{"model": "sound classifier", "dataset": "short read English sentences (LibriTTS-R)", "train_examples": 26041, "n_mels": 40, "hop_length": 160, "input": "log_mel", "spec_augment": false, "win_length": 400, "targets": ["voice"], "num_classes": 2, "arch": "transformer", "norm": "layernorm", "norm_position": "pre", "hidden_act": "quick_gelu", "mlp_ratio": 6, "head_dim": 64, "fused_qkv": false, "bias": "all", "qk_norm": false, "parallel_block": false, "inner_norm": false, "subsampling": 4, "layers": 16, "width": 192, "positions": "learned", "pooling": "attention", "mixing": "cutmix", "label_smoothing": 0.1, "loss": "cross_entropy", "init": "xavier_uniform", "residual_init": "scaled_by_depth", "optimizer": "soap", "beta2": 0.95, "learning_rate": 0.004, "beta1": 0.9, "shampoo_beta": 0.95, "eps": 1e-08, "precondition_frequency": 20, "max_precond_dim": 512, "one_sided": false, "adamw_lr_other_params": 0.0014, "max_grad_norm": 1.0, "max_steps": 4700, "batch_size": 64, "epochs": 11.6, "lr_schedule": "cosine", "final_lr_fraction": 0, "warmup_steps": 940, "weight_decay": 0.05, "adamw_weight_decay_other_params": 0.01}
Rows from block 10, named by matrix and row number. Rows with one number belong to one attention dimension. Each number is 50 + 10 x the weight over its row's rms, rounded and kept within 0 to 99. All counts start at 0. After the name is the row's rms in percent of the matrix's.
# q: attention query (model.blocks.10.attn.q.weight, 192x192), inputs 0-63
# k: attention key (model.blocks.10.attn.k.weight, 192x192), inputs 0-63
q.140 104:64 45 50 27 59 54 41 45 51 55 57 49 66 52 52 63 56 63 55 44 54 59 63 67 48 52 44 41 48 50 48 51 50 42 68 43 42 46 56 62 60 52 37 57 41 63 54 33 59 67 54 59 53 57 36 43 48 46 50 54 61 51 45 29
k.140 101:47 37 53 59 71 46 43 50 50 38 47 56 34 61 35 54 45 55 45 39 45 41 48 51 59 27 63 40 49 64 55 37 43 51 53 56 26 58 62 56 79 60 68 50 42 75 56 23 40 53 67 40 52 70 60 58 53 44 50 53 42 43 57 34
q.141 100:42 55 38 42 61 36 44 53 43 51 47 73 42 61 36 41 57 53 43 66 60 47 36 44 40 69 42 69 71 50 40 43 50 56 45 48 15 49 44 36 62 59 52 49 32 43 64 54 53 61 42 33 74 45 55 53 57 62 57 50 52 51 46 38
k.141 103:35 50 59 46 47 21 43 64 50 46 44 49 43 43 53 60 59 44 51 47 40 40 53 46 46 43 36 37 41 50 52 68 72 41 50 40 47 56 37 66 60 61 42 53 52 49 45 63 49 34 48 50 45 41 35 43 40 64 40 47 35 48 43 56
q.142 099:49 45 59 65 41 64 46 42 59 46 39 39 54 42 41 42 54 34 48 36 53 61 39 78 53 57 50 51 45 34 51 41 42 54 45 44 48 42 49 51 61 59 68 57 55 76 57 54 45 54 32 44 57 40 48 37 39 52 42 39 53 37 36 62
k.142 102:49 47 56 57 58 55 36 40 65 48 68 38 30 52 47 57 55 49 39 51 54 57 45 45 32 65 62 60 45 51 47 45 47 49 68 60 54 50 51 48 72 51 37 53 49 51 37 70 48 32 51 61 51 56 35 39 42 52 43 34 41 42 66 24
q.143 104:25 72 65 55 50 69 47 34 61 57 48 60 56 43 57 59 44 65 65 48 25 55 60 42 62 31 35 56 55 57 40 54 52 48 50 56 62 57 47 37 36 54 51 62 44 47 42 49 75 30 57 37 51 52 46 54 49 59 28 38 53 34 58 43
k.143 096:46 38 51 42 55 47 59 56 47 57 38 44 57 31 50 47 38 35 43 59 55 55 55 59 64 68 37 46 61 52 55 65 38 61 45 52 49 50 48 50 37 58 54 45 57 39 49 30 64 53 63 74 39 32 46 49 39 65 36 32 66 54 50 74
q.144 100:36 49 47 52 54 48 48 49 51 49 43 58 65 62 47 55 51 46 54 41 47 47 30 48 57 34 26 42 56 60 51 35 28 54 44 30 56 60 45 48 54 59 46 29 43 52 28 40 42 44 48 55 31 54 35 38 53 32 47 49 55 50 61 63
k.144 094:58 52 67 51 46 62 35 60 45 48 38 63 35 42 57 65 58 37 65 47 47 49 63 37 46 45 45 50 48 39 64 82 46 40 45 51 56 38 37 39 45 55 52 53 56 56 64 51 49 32 41 42 51 64 51 57 52 62 57 42 48 57 33 53
q.145 110:53 36 57 71 57 45 42 47 48 51 63 51 40 54 46 63 44 54 51 47 59 63 60 77 75 55 41 48 50 40 57 43 47 54 66 47 22 60 49 47 54 43 51 58 39 45 64 59 39 39 40 34 50 48 54 55 41 50 84 43 32 47 65 31
k.145 111:48 43 43 50 36 45 69 51 59 53 37 66 41 35 40 49 53 43 68 40 52 65 58 60 59 37 46 51 37 43 56 45 40 50 56 52 60 56 53 54 63 58 50 57 42 54 56 37 32 60 66 44 38 48 43 53 47 61 53 48 30 56 46 49
q.146 104:72 63 46 54 27 60 74 48 43 63 64 43 41 37 59 52 30 41 45 45 56 44 35 47 48 66 47 54 46 58 38 43 51 43 46 51 63 64 54 47 61 39 49 41 63 53 64 59 45 47 31 57 44 36 37 56 51 61 42 58 67 52 46 46
k.146 099:53 49 28 50 31 45 47 37 47 62 49 58 45 39 50 49 50 55 44 39 38 43 49 65 35 66 43 40 52 47 57 52 58 37 64 52 62 55 50 55 39 45 63 47 56 52 61 57 33 47 50 38 45 49 63 70 47 46 44 50 56 51 57 48
q.147 102:51 59 60 47 53 34 45 44 35 79 56 49 42 54 59 51 48 56 57 60 39 43 52 48 58 61 51 48 51 65 56 45 58 49 55 32 50 59 58 55 48 25 46 64 53 50 39 43 50 47 63 47 71 40 60 46 53 57 44 38 48 48 46 43
k.147 105:32 63 61 58 32 38 65 52 55 48 54 42 89 39 38 55 47 46 65 72 59 61 40 54 54 59 58 48 44 47 51 45 56 49 46 49 61 43 53 44 60 52 51 34 42 55 36 53 51 49 59 42 35 51 65 42 58 49 43 65 65 68 49 71
q.148 113:46 47 60 36 62 70 39 34 52 45 56 28 33 63 43 40 32 46 53 35 48 62 60 32 56 31 47 51 55 27 43 61 55 63 55 53 48 51 41 68 42 49 53 60 46 23 54 59 53 46 43 35 53 51 56 39 42 52 63 35 39 52 45 47
k.148 108:38 33 49 71 60 38 65 41 56 37 58 36 59 53 43 41 60 61 35 38 48 62 42 42 50 49 70 52 43 55 67 46 54 57 50 47 58 62 52 62 51 67 36 65 42 50 52 37 50 45 48 57 61 47 43 31 42 43 37 66 56 44 63 41