Rows from block 3 of a small sound classifier, named by matrix and row number. Rows with one number belong to one neuron. Each number is 128 + 24 x the weight over its row's rms, rounded and kept within 0 to 255. All counts start at 0.
After each neuron's rows are labels from the 100 clips, of 14976, where the neuron reaches its highest value: "strongest on" is what is common among them. Only what is clearly more common there than usual is listed. The data: short read English sentences (LibriTTS-R).
# fc1: MLP up (model.blocks.3.mlp.fc1.weight, 1152x192), inputs 96-191
# fc2: MLP down (model.blocks.3.mlp.fc2.weight, 192x1152, transposed), outputs 96-191

fc1.489 [102 127 143 140 137 167 136 130 109 120 112 127 119 130 116 124 126 103 145 151 100 130 165 118 159 143 122  99 127 142 113 126 147 107 134 123 124 142 104 130 118 124 184  86 144 148 115  77 129  88  93 171 110 143 154 134 111 145 165  95 121 136 135 138 108 153 161 145 132 127  98 118 102  93 115  96 128 143 119 114 118  61 128  83 147 141 142 119 109 152 115 146 153 159 134 193]
fc2.489 [148 100 146 114 140 127 129  76 122 171 170 125 138 128 129  97  87 128 145 128 130 140 132 123  94 151  89 115 131 132 102 122 119 160 149 121 146 119 158 139 148 125 106 148 123 134 135 146 137 163 151 116 125  89 148 130 132 103  89 164 158 163 138 134 106 126 123  97  60 134  97 118  93 174 166 142 130  87 149 169 139 112  97 114 106 129  81 159 121 158 171 128 131 110 110 157]
strongest on: voice: female

fc1.29 [ 99 142 139 129 131 124  99 119 161 177 124 151  98  81  86 153 142 113 142 119 108 102 156 155 123 142 109  96 144  98 141 111  70 128 131 125 105 111 115  80 142 163 115 112 133 131 128 128 126 118 152 142 112 126 122 161 138 127 109 137 134  47 108 110 144 147 123 135 165 136 156 143 125  92 103 111 154 102 151 144 111  65 129 110 136 150 116 119 129 205 122 159 152 114 137 127]
fc2.29 [127 115 132 121 160 128 132  88 150 147 116  91 182 159 147 102 137 140 162 101 159 127 143 128 110 141 110 162 133 121  95 125 130 147 124 154 155 132 120 129 123 131 125 124  96 117 114  84 163 151 147 162 122  81 139 107  58 131 143 146  90 201 141 149 106 114 115 152  93 133  94  98 129 135 167 116 157 122 124 106 150 132  95 110 125 116 137 167 123 128 154 122  79 100 131 133]
strongest on: voice: female

fc1.590 [118 170 110 173 121 171 100 143 128  93 126  95 134  98 123 154 112 107 149 120 118 153 150 152 124 147 136 118 123 121  99 128  94 165 134 144 157 155  95 126 106 167 114 128 111 141 137 107 138 107 121 131 154 113  87 164 187  85 133 139 142 104 149 114 139 150 141 122 143 165  94 147 124  73 174 109 148 153 173 145 133 124 106 132 145 129 121  83 134 183 119 118  98 172 110  96]
fc2.590 [131 123 175 106 161  60 165 135 107 154 136 159 126 123 130  90 179 176 126 130 173 101 130 112 124 142 135 148 103 133 127 135 168 116 157 109 107 130 160 131 160  99 146 118 110 167  76 134 122 117 135 111 111 121  94  91  92 151 125 135 106 158 156 128 103  86 131 126 124  96 157 102 131 167 145 118 134 107 112 122 175 123 129  93 153  85 116 157 118  86 108  94 128 155 120 141]
strongest on: voice: female

fc1.393 [126 115  70 126 168 129 131 103  80 123 142 139 120 107 101 149 127 138 150  80 118 131 137 165 144  82 157 125 151  96 101 162 129 134 145 143 124 140  88  97 181 142 106 113 137 142 174 139 110 121 131 144 102 130 132 161 172  72 114  98 153 125 150  89 173 117 142 101 116 109 106 124  97  87  88 106 131 114 151  99 149 120  80 105 151 137 116 153  75 144 146 122 143 144 166  97]
fc2.393 [146 106 215 132 122 160 197 134 162 168 117 118 157 125 136  96 112  99 106 118 114  88 135  74 114 181 140 152  98 133 102 134  88 173 139 124  96 149 163 118 114 141 172 106  51 135 154 133 175 153 123 138 120 116 106 116 120 163 110 140 127 164 157 163 136 172  96 153  83 142 153 143 124 157 144 111 118 104 105 109 131 103 124 117 121 153 138 115 161  93 132 166 126 108 106 155]
strongest on: voice: female

fc1.618 [138  95 134 140 150 140 129 181 134 145 114 119  98 154  69 153  74 133 164 110 145 125 164 135 116 156 157 110 169 128 109 112 112 154 102 163 116  75 107  84  92 153 162 131 146 118 131 108 109 178 133  91 143 102 116 140 123 113 123 144 114  97 123 145 152 144 142 138 145 139 160  94 103 107  66 121 152 149 137 138 119 105 163 101 115 162 128 123 113 136 136 127 136  91 122 104]
fc2.618 [143 137 116 112 104  81 141  62 138 119 162 101 157 147 152 107 163 140 149  90 140 128 120 182 136  89 136 122  99 130 131 142 127 101 188 102 154 172 143 122 133  90  88 143  99 160 110  78 180 110 157 131 106  67 127 112  84  98 121 139 130 152 104 129 112 120 150 138 145 142  78 120 180 146 174 118  78 111 112 134 139 143  93 113 147 128 147 154 161 121 141 107 102 108 133 148]
strongest on: voice: female

fc1.673 [112 139 130 115 129 117 128 131 140 106 127 119 149 124  98 149 170 119 126  96 100 135 182 148 171 132 133  97 143 125 132  82  70 150 158 169 117 113  89  99 145 170  90 144 122 100 174 126 128 120 169 132 106 109 120 134 154 145 148 103 112 107 101 124 196 128 143 114 122 161 151 119 100  77  97 124 184 153 124 137 116 104 127 102 128 142 101 137 111 226 124 121 140 128 125 121]
fc2.673 [102 114 156  96 160 130 126 100 147 165 107  80 159 154 173 107 152 160 167 111 142 120 132 129 101 173 113 125 115 126 111 108 132 123 125 139 145 125 140 106 138 118 130 114 107 126 106  95 138 143 148 163 160 122 147 112  64 114 122 137 122 183 156 112 109 131 118 155 131  94 121 121 112 149 124 121 144  87  94 108 148 152  93 124 114 130 129 129 169 129 166 118  94  96 137 147]
strongest on: voice: female

fc1.52 [120 102 126 112 143 138 106 156 120 153 119 129  86  82 112 124 139 134 158 147  89 147 131 130 120 132 152 123 174 121 124 117  99 127 115 122  73 137 103 108 111 154 109 143 120 134 125  99  88 132 180 126  85 112 127 158 157 159 117 137 128  91 135  98 134 148 109 127 137 105 126 113 107  94 104 109 139 114 131 158  98 104 155  96 139 145 121 102 119 179 140 165 170 123 119 141]
fc2.52 [122 138 106 109 147 103 125  68 159 145 153 109 190 138 126 124 138 121 157  92 147 127 158 145 118 143 106 143 142 128 112 116 113 128 122 145 143 100 126 113 124 110 128 104 113 122 138 110 155 143 145 152 149  86 144 100  92 115 142 173 107 166 139 133 129 135 120 126 102 127  97 124 114  98 165 121 129 126 129 134 122 136 118 106 116 119 143 168 142 117 157 151  89  86 136 111]
strongest on: voice: female

fc1.524 [106 138 135 118 136 154 142  92 163 125 138 114  95 142 128 133 107 127 117 120 117 174 143 158 197 154 125 145 192 102 125 149 125 108 144 110 116 117 108 135 136 132 134  90  92 126 107 143 113 139  93  99  84 101 138 130 137 168  98 140 134 145 123 157 115 113  99 156  98 166 103  78  82 129 127 135 146 149 139 103 107 107 129  98 121 125 132 121 137 117 111 161 141 133 120 135]
fc2.524 [119 141  99  98 158 119 129  81 130 168 172  89 184 149 163 126 134  98 181 109 131 127 155 116  94 167  95  95 137 110 111  89 113 145 123 137 154 150 134 123 111 106  99 117 145 138 142 104 155 157 159 142 132 109 131 116  95  89 146 152 129 178 157 128 107 151 129 124  98 130 110 142 109 103 149 124 101  85  98 130 123 130 107 119 108 108 138 125 126 131 183 161 103 111 125 162]
strongest on: voice: female

fc1.310 [118 137  97 154 144 131  89 119 119 109 141  74 114 119  97 164 138 162 124 114 131 152 153 150 166 146 144 119 116 145 110 129 144 140 132 116 120 122 113 115  98 160 149 121  85 102 139  86 121 152 123  99 159 138 145 102 153 112 113 102  96  90 116 126 125 143 115 104 139 133 122 151 152 126  83  80  88 165 128 127  83 132 103 145 121 141 118 147 120 151 122 134 127 108 147 112]
fc2.310 [144 124 141 136 123  58 149 122 117 132 122 158 153 122 112 126 140 140 140 123 105 110 101 116 127 155 169 149 106 108 143 140 172 154 135 108 138  99 134  95 159 101 140  82 139 182  96 116 166 106 123 109 152 105 120  75 107 122 163  99 107 125 134 121 128 108 134 116 110 147 135 132 154 135 182 127 118 125 168 146 178 123 108 132 180 101 127  97 124 162 133 110 136 142 123 141]
strongest on: voice: male

fc1.107 [ 92 109 126 154 125 116 107 140 112  86 146 141 159 109 146 127 149 158 143 178  79 142 127 161 142  95 112  97 120 125 173 114 142 134 102 149  93 137  93 172 103 154 130 154 127 126  94 116 127 136  76 139 129 148  92 160 114 139  90  69 134 161 131 107 140 164 151 125 144 150 116 118  96 121 137 145 134 182 139 134 101 153 151 111 127 109 138 102  96 120 110 127 124 157 122 136]
fc2.107 [110 112 129 117 129 146  99 140 126 166 136  84 156 115 156 134 103  96 146 114 193 106 146  90 105 122  83  81 124 123 122 104 139  88 141 123 179 143 163 131 145 115 114 144 128 114 144 138 144 135 171 168 111 111 129 127 145 112 157 179 119 138 123 156 119 137 117 146 124 145 110 146 114 128 102 108 110 118 181  98 120 150 106 100 132 165 143 148 176 115 120 116  98 139 119 142]
strongest on: voice: male

fc1.638 [116 128 158 105 126 155  96 101 165 158 163 118  93 111 123 157 126  92  97 118 111 134 123 161 112 102 140 152 124 137 118 177  95 158  94 175 136  98 121 151 148 113 111 111  97 102 133 138 177 145 104 105 117 133 123 146 153 115 125 122 113  69 144  99 112 122 127 127  82 113 156 139 116 152  85 111 131 151 140 118  99  95 138 158  96 146 136 107 105 130 174 159 169  93 172 117]
fc2.638 [124  92 172 161  98 161 165 150 140 145  88 111 134 123 128  79 125 137 105 156 109 128 102 148 132 149 110 106 109 149 103 101 105 154 143 141 121 187 139 151 132 154 125 110 108 151 160 116 162 125 102 155 128 152  96 112 121 143 148 123 129 154 161 142 137 155 105 142 119 149 118 156 120 130 137 110 156 102  83  89 167 141 112 138 111 131 115 118 130 137 120 112 110 110  75 175]
strongest on: voice: male

fc1.761 [114 136  90 144 147 123  72 120 159 145 110 103 126 108  81 128 145 119 152 113 134 147 155 129 138 149 157 152 118 150 100 130 147 140 134 141 140  90  91 135  99 182 138 122 106  95 148  89 139 153 100 127 161 131 146 118 134 148 122  99  96 139 135 153 126 129 141 118 145 110 149 160 113 139  87 106 104 170 147 119  79 180  98 118 129 144 128 146 139 158 152 140 118 117 136 106]
fc2.761 [153 111 149 142 102  77 135 124 130 137 108 127 142 125 143 145 142 139 149 110 115  99  99 134 126 148 181 121 115 103 156 161 158 124 132 124 118  88 108 112 152  95 135  97 163 155 115 105 154  93 132 112 130 104 129  75 125 124 161  92 104 113 120 120 131 116 129 110 133 165 124 135 151 146 157 130 114 139 149 159 158 103 137 135 175  91 123 105 134 161 129 110 147 127 121 149]
strongest on: voice: male

fc1.605 [124 118  73 165 118 107 165  92 138  92 135  97 131 151  82 123 168 130 112 163 165 148 126 160 115 120 129 149 153 119 104 147 102 131 144 103 126  97 101 137 146 109 111 135 125 174 103 110 103 153  94 105 140 113 145 113 126 157 139 145 121 141 121  83 148 125  99 102 105 150 113 173 122 157 138 131 116  91 122 127 102 116 105  87 136 104 141 123 112 152 136 158 114 115 125 115]
fc2.605 [ 98 126 116  77 123 119  85 109 121 157 148 116 169 157 147 125 110 136 176  78 117 136 147 134 103 123 136  87 127 144 131 106 131 126 122 131 180 153 136 140 117 107 112 137 128 106 149 105 158 136 150 156 112 104 164 148  85  85 157 169 128 128 152 154 131 138 127 141 147 127  93 121 116  79 117 109 112 112 130  71 103 154 128 102  97 130 124 137 140 132 141 135  93 110 127 157]
strongest on: voice: female

fc1.633 [141 160 132 150  79 106  77 144 152 154 137 154  40 105 115 128 143 173 157  99 146 167 123 137 109 176  98 157 123 150 114 113 111 114 117  95 125 106  99 125 110 151 124 133 157 144 101 137 109 154 153  98 124 153 144 133 174 184  98 177 114 147 139 111 121 118 128 146 112 141 117 105  99 103  86 125 136 147 167 135 134  99 108 118 120 161 138 126 109 166 147 147 143  81 123 148]
fc2.633 [122 119 119  91 158 111 135  81 143 167 177 123 187 143 148 127 134 107 161  98 137 125 161 123  94 134 140 116 151 119 122 121 126 128 124 148 150 139 145 128 134 104 122 122 121 118 146 104 150 142 145 148 114  85 141 124  89  90 152 181 135 147 142 150 124 140 124 139 114 117  98 117 129 117 169 106 124 105 115 123 140 139 111  99  89 125 146 154 141  97 145 144  89  97 141 124]
strongest on: voice: female

fc1.496 [119 118 138  95 138 125 107 108 141 145 151 109 113  91 103 128 134  96 105 141 106 124 123 183 147  83 171 132 129 104 110 168  95 154  77 168 159 107 114 118 161 117 159 101 119 138 150 137 151 131 102 122 103 117 136 136 151  99 127 110 102 121 131 104 136 121 124 138 102 129 147 144  97 135  81 100 115 153 161 136 123  76 129 140 105 155 161 115 110 120 177 172 154  98 180 101]
fc2.496 [118 107 155 164 106 176 176 124 126 116  94 128 134 128 124  79 110 113  72 134 133 124  89 130 139 161 101 121 106 128 105 106  97 159 146 132 128 161 145 153 138 154 112 120 105 127 156 122 139 160 102 156 128 151 103 146 143 125 127 101 145 133 164 159 145 152 131 136 108 148 113 135 127 161 141 105 172  82  95  81 172 125 122 131 110 142 116 123 123 121 121 104 132 109  90 196]
strongest on: voice: female

fc1.254 [126 153 140 124 138 107 126 101 122 120 135 130 142 112 130 126 122 115 126 116  99 125 135 173 158 107 137 130 143 120 121 161 104 147 100 146 153 155  98 139 174 104 117 120  95 150 146 145 125 128 135 116 107  72 139 164 156 119 111 105 115 106 163 110 134 117 152 135 119 142 128 131  92 115  92 116 147 120 180 136 156 122 123 156 129 103 141 131 100 120 149 159 196 120 142  96]
fc2.254 [ 93  80 159 142  96 172 174 144 129 155 102 112 137 132 118 110 131 118  96 149 120 128 125 125 159 166  96 124 106 151 113 104  78 149  93 128 112 169 131 143 119 155 150  94 106 130 155 110 154 169 121 155 116 146  97 127 145 141 155 128 151 167 141 174 162 191 105 130 109 152  98 120 118 162 105  88 157  87  99 106 108 120 118 129  97 151 133 114 134 150 145 135 111  91  96 166]
strongest on: voice: female

fc1.424 [121 115 108  87 109 121 132 185 125 124 175 110 131 108 142 101 148 109 145 174 136 119  96 112 120 168 128 136 162 140 130 162 146 134  78 181 131 115 149 126 141 120 107 120 128  83 152 121 120 123 148  97 104 116 151 108 113 152 125 108  75  91 120 101 147 157 120 121 124 138 147 105 129  92 118 187 114 129 134 122 114 100 157 154 161 147 102 142 141 137 139  86 135 120 169 111]
fc2.424 [108  90 171 149 118 141 135 114 100 109  68 118 129 135 128 144  76 171 103 111 125 124 119 120 132 120  95 150  92  81 165 116 108 102 170 142 115 154 105 137 142 110 114 110 149 133 123 140 126 131 125 155 124 155 123 108 133  86 157 114 133 104 140  88  94 147 117 102 101 128 133 132 112 177 164  99 166 120 142 131 139 161  87 144 166 101 167 135 145 147  86 127 146 119 119 150]
strongest on: voice: male

fc1.171 [127  87 144 122 141 147 108 121 137  84 129 115 126 123 108 110 110 120  86 137 125 127 190 125 123  98 135 113 110 109 115 175 128 138 143 142  95 114  83  81 107 124 154 138 137 116 137  77 109 125 124 147 109 114 118 139 134 129 154 118 152 155 143 115 131 144 155 151 123 120  85  93 165 108 104 113 112 145 147 127 105 107 122  75 176 148 178 157 134 158 159 112 150 117 179 109]
fc2.171 [116 107 132 142 143 120 147  87 143 118 137 141 179 167 113 143 109 151 145 128 126 141  94 153 124 131 125 108 141 145 122  94 146 176 182 127 172 136 141 125 182 110 136 147 107 138 108 119 128 124 142 120 160 111 173 106 121 111  94 165 143 135 110 144 119 166 121 100  63 107 124 160 101 171 116 116 139 107 137 115 120 151 113 133  83 124  73 143 113 114 132 151 131 118  89 168]
strongest on: voice: female

fc1.534 [106  96 109 122 159 149  76 140 103 130 105  93 112 140 135 129 112 128 162 135 149 122 156 147 120 107 159 111 107 125 116 147 137 158 111 136 126 148 107  97 128 125 107 148 107  94 162 103 132 136 111 176 106 106 115 118 168 152 143 134 105 154 131 103 109 111 158 149 172 116 148 126  99 122 108 156 119 113 150  98 138  97 136 119 201  95 134 115 118 133 161  85  98  87 118 100]
fc2.534 [145 124 189 147 119 138 176 125 129  93 155 158 154 156 100 107 141 141 111 136 113 112 119 140  97  98 132 127 133 124 134 129 130 125 178 135 144 126 139 135 122 142 149 143  88 175 122 140 153 101 169 132 124 118 113 117  87 130 131 157 156 112 108 128 148 156 100 128  95 143 120 129 181 128 141  84 111 115  97 137 136 137 118 139  75 169 107 163 124 135 108 147 149 161 122 171]
strongest on: voice: female

fc1.427 [129 134 131  79 128 179 124 129 124 145 123 129 108 154 110 100 133  89 144  97 111 130  89 123 141  95 163 121 183  98 116 138 101 163 127 133 140  80 120 124 141 118 149  94  88 152 167 144 133 149 107 119  98 115 119  87 128 132 171 139 110 130 111 129 112 109 153 113  78 112 119 143 165 142 118 133 102 156 127 145  92 151 141 151 101 143 146  86  94 169 166 143 165  94 156  96]
fc2.427 [ 90 111 139 143  85 135 128 134  93  98 110 129 137 124 124  91 107 129  74 127 152  83 105 117 152 157 103 122  85 128 120  85 129 124 127 149 129 176 161 112 150 162  97 159 104 110 144 133 126 152  95 145 146 187 115 156 153 105 144 105 147 128 143  95 147 126 113 162 125 149 157 136  95 181 117 117 164  71 108 109 165 125 117 166  87 135 110 125 159 115 102 100 136 152 102 148]
strongest on: voice: male

fc1.396 [111 147 118 146 149  99 104 156 159 167 116 149 155 119 109 154  76  92 120 130 103 125 111 119 130 114 123  93 158 159  88 130 120 142  82 180 144 122  93 132 166 122 154 146 156  87 142 132 140 155 143  93 104 131  76 137 156 152 125 192 137  95 136 149 116 170 116 151 135 109 170 178 145 125  94 118 129  88 139 138 157  76 167 121 122 140  93 131 130 164 116 154 113 127 151 119]
fc2.396 [127  98 157  98 156 121 164  86 100 117 148 120 163 134 122 125 165 170 141 128 153 107 133 169  90 111 130 134 115 143 153 125 161 141 175  97 143 131 157  99 109 144 144 127 100 158  99 112 180  92 147 131 144  74 160 129  50  87 158 144 119 173 129 109 106  89 140 140 136 140 112 106 160 117 178 130  96 133 137 126 137 118  91 116 147 124 132 128 128 112 134  88 110  84 102 141]
strongest on: voice: female

fc1.346 [163 116 134 116 126 162  69 143 167 123 129 121 126 159 167 186 138 123 150 150 115 116 113 114 102 171 133 106 138 155  82 195 161 164 101 182 137 158 108 113 109 136 133 143 124 128 122  95 125 144 153 116  98 145 112 164 148 116 122 169 105 101 143 166 168 125 158 154 154  98 108 104 115 131  93 102  96 113 140 113 131 111 131 112  98 101 129 126 128 151 151 114 130  61 131 115]
fc2.346 [134 157 140 131 169  77 190 105  93 133 123 146 156 102  91 118 168 148 135 101 153  99 140 152 119 109 140 125 120 142 150  83 177 126 171  69 138 130 153 110 137 127 159  98 112 134 122 125 160 106 110 130 166  92 165  95  66 112 143 133 140 172 118 118  74  99 142 118 146 150 132 141 173 120 180 143 117 109 146 135 147 128 127 109 192 134 117 128 126 148 103 130  89 135 114 116]
strongest on: voice: female

fc1.185 [109 143 146 134 150 120 107 149 130 152 141 172 130 104 137 124 134 131 175 118  92  92 141 143 112 108 159  95  82 147 123 124 117 123 131 116 135 112 119 113 139 133 138 110 151  93 134 128 159 115 154 124 119 128 132 136 156 113 116 140 125 179 163  98 148 130 161 119 106 100 106 153 122 116 141 105 159 135  95 132  98  99 104 144 170 151 122 118 109 110 107 186 156 123 124 149]
fc2.185 [116 125 150 136 117 122 170 129 132 147 110  97 153 115 123  94 118 102 111 128 182 142 146 109 138 129 115 124 147 128 130 134 106 129 141 102 114 128 162 111 127 156 133 121  91 170 141 126 109 101 126 120 146 110 105 131 102 158 153 117 143 177 124 156 104 146 102 155  96 168 141 116 116 139 117 148 146 121 144 121 178 122 139  90  78 127 126 143 106 144 139  80 113 167 128  99]
strongest on: voice: female

fc1.231 [122 122  94 139 130 155  78 119 125 125 121  83 128 135  60 136 121 144 111 140 139 177 169 143 153 144 132 116 120 169  99 124 145 138 146 124 108 133 114 116  68 152 117 137  91 122 184 103 138 153 109 104 161 134 125 124 138 118 125 120  91 130 136 112 128 140 122 115 132 125 142 158 119 146  60  82  91 172 112 115 130 141 109 122 148 132 138 143 142 142 114 135 123 120 142 118]
fc2.231 [149 117 136 153 126  62 135 128 117 119 121 133 154 118 123 153 138 142 121 110  99  90 119 144 118 152 163 134 115 103 160 148 169 143 118  97 126  97 116 105 158 113 150  77 137 170 110 107 164  98 121  96 165 114 138  68 105 118 156  86 101 119 144 125 131 110 124 107 124 141 111 123 162 136 195 146 116 133 167 146 161 118 116 134 183 104 130 117 117 168 133 110 118 133 115 144]
strongest on: voice: male

fc1.361 [114 130 153 152 151 169 111 118 141 136 108 104 113 127 136 112 124  98  97 107 133 184 142 181 142 135  98 125  94 130 127 129 134 165 163 117 107 113 165 103 110 112 107 141 134 132 118  85 174 124 132  99 155 161 107 134 111 135 112  97 105 157 170 125 134 111 107 129 102 153 165 128 129 148 128  86 129 115 125 117 115 171 105 178 105 114 118  81 154 150 133 162  95 128 172 116]
fc2.361 [121 154  95 122 118 102 100 122 124 107 120 153 111 131 116 169 160 131 132 130 102 139 139 156 145 132 175  83 136 109 125 186 140 128 108 133 101  96  87  95 143  96 131  99 147 129 140 101 125  85 130 112 145 120 159 113 110 132 139  90  77 128 118 118 127 130 155 110 145 153 117 128 149 107 141 140  92 157 148 139 129 128 159 135 180 101 120  86 111 146 141 119 153 136 130  92]
strongest on: voice: male

fc1.720 [129 155 143 148 136 133 105 113 115 100 141 108 148 115 133 167 124 126 131 144 108 151 143 132 179 164 152  68 162 151 108  91 128 152 147 153 145 151 115 144 101 161 113 152  69 117 153 136 172 132 151 150 141 126 154 113 145 108 103 171 115  30 157 124 167 113  90 105 106 145 109 147 131 123  70  89  83 157 109 117 100 120 132 130 108 137 124 116 119 143 169 144 138  69 111 107]
fc2.720 [136 130 125 111 133  71 152 149 125 116  97 141 152 144 107 109 133 143 117 111 171  97 135 131 111  96 124 162 109 115 102 131 163 185 122  91 115 103 154 112 138 131 166  75 111 141 109 129 149 124 133 110 185 105 127  98  73 148 175  88 128 137 139 161  67 127 124 143 137 133 135 142 169 159 192 100 146 130 131 121 144 131  97 122 186 150 117 133 135 130 116 133 102 167 106 114]
strongest on: voice: female

fc1.186 [ 62 143 149 103 118 155 116 131  60  86  91 172 122 114 149 131  98 153 158 139  94 117 101  98 128 159 159 128 146 162 140 139 139 109 106 149  80  98 119 178 150 155 154 145 169 125 120 128 122 103  83 136 132 156 146 139 120 126 120 163 158 151 103 106 153 152 135 139 106  83  98 113 144 162 149  85  98 139 122 150  88 119  96 119 128 121 133 107 124 149 105 177 143 152 106 122]
fc2.186 [147 122 107 116 133 107 106 158 172 126 148 122 167 130 147 135 118 102 171 136 154 150 139 100 107 107 127 119 110 111 151  81 115 124 123 123 186 188 176  72 136 103  85 124 133 147 157 133 102 144 169  90 154 139 153 116 159 110 129 123 137 162 124 111 102 141 106 122  93 125 171 175 127 135 112 148 163 109 160 106 128 154 139  96 130 135  93 136 141  98 131 138 110 136 102 110]
strongest on: voice: male

fc1.543 [137 164 135 121 153 155  75 114 123 117 119  82 134 144  94 158 126 138 101 184 109 168 163 138 125 144 144 110 118 151 121 118 167 134 145 151 105 152 104  92  81 145 109 149  63 136 148  86 138 129 117 111 123 141 131 127 100 119 151 134 109 101 143 123 131 104  94 127 140 152 131 129  99 135  70  86 115 139  87 123 130 139  84 101 128 127 130 159 112 148 138 130 114  90 139  90]
fc2.543 [131 140 119 156 127  48 176 137 105 132 123 166 130 119 127 148 135 135 145 118 115  99 113 125 126 147 146 126 106 103 116 125 154 161 121  70 122  82 132 109 147 120 155  90 155 137 104 103 120  78 115  99 168  92 116  67 106 134 154  99 100 136 143 131 108 124 145 121 121 140 109 143 179 123 194 128 106 123 180 127 166 114 143 132 175 122 121 110 123 149 116 139 117 159  98 146]
strongest on: voice: male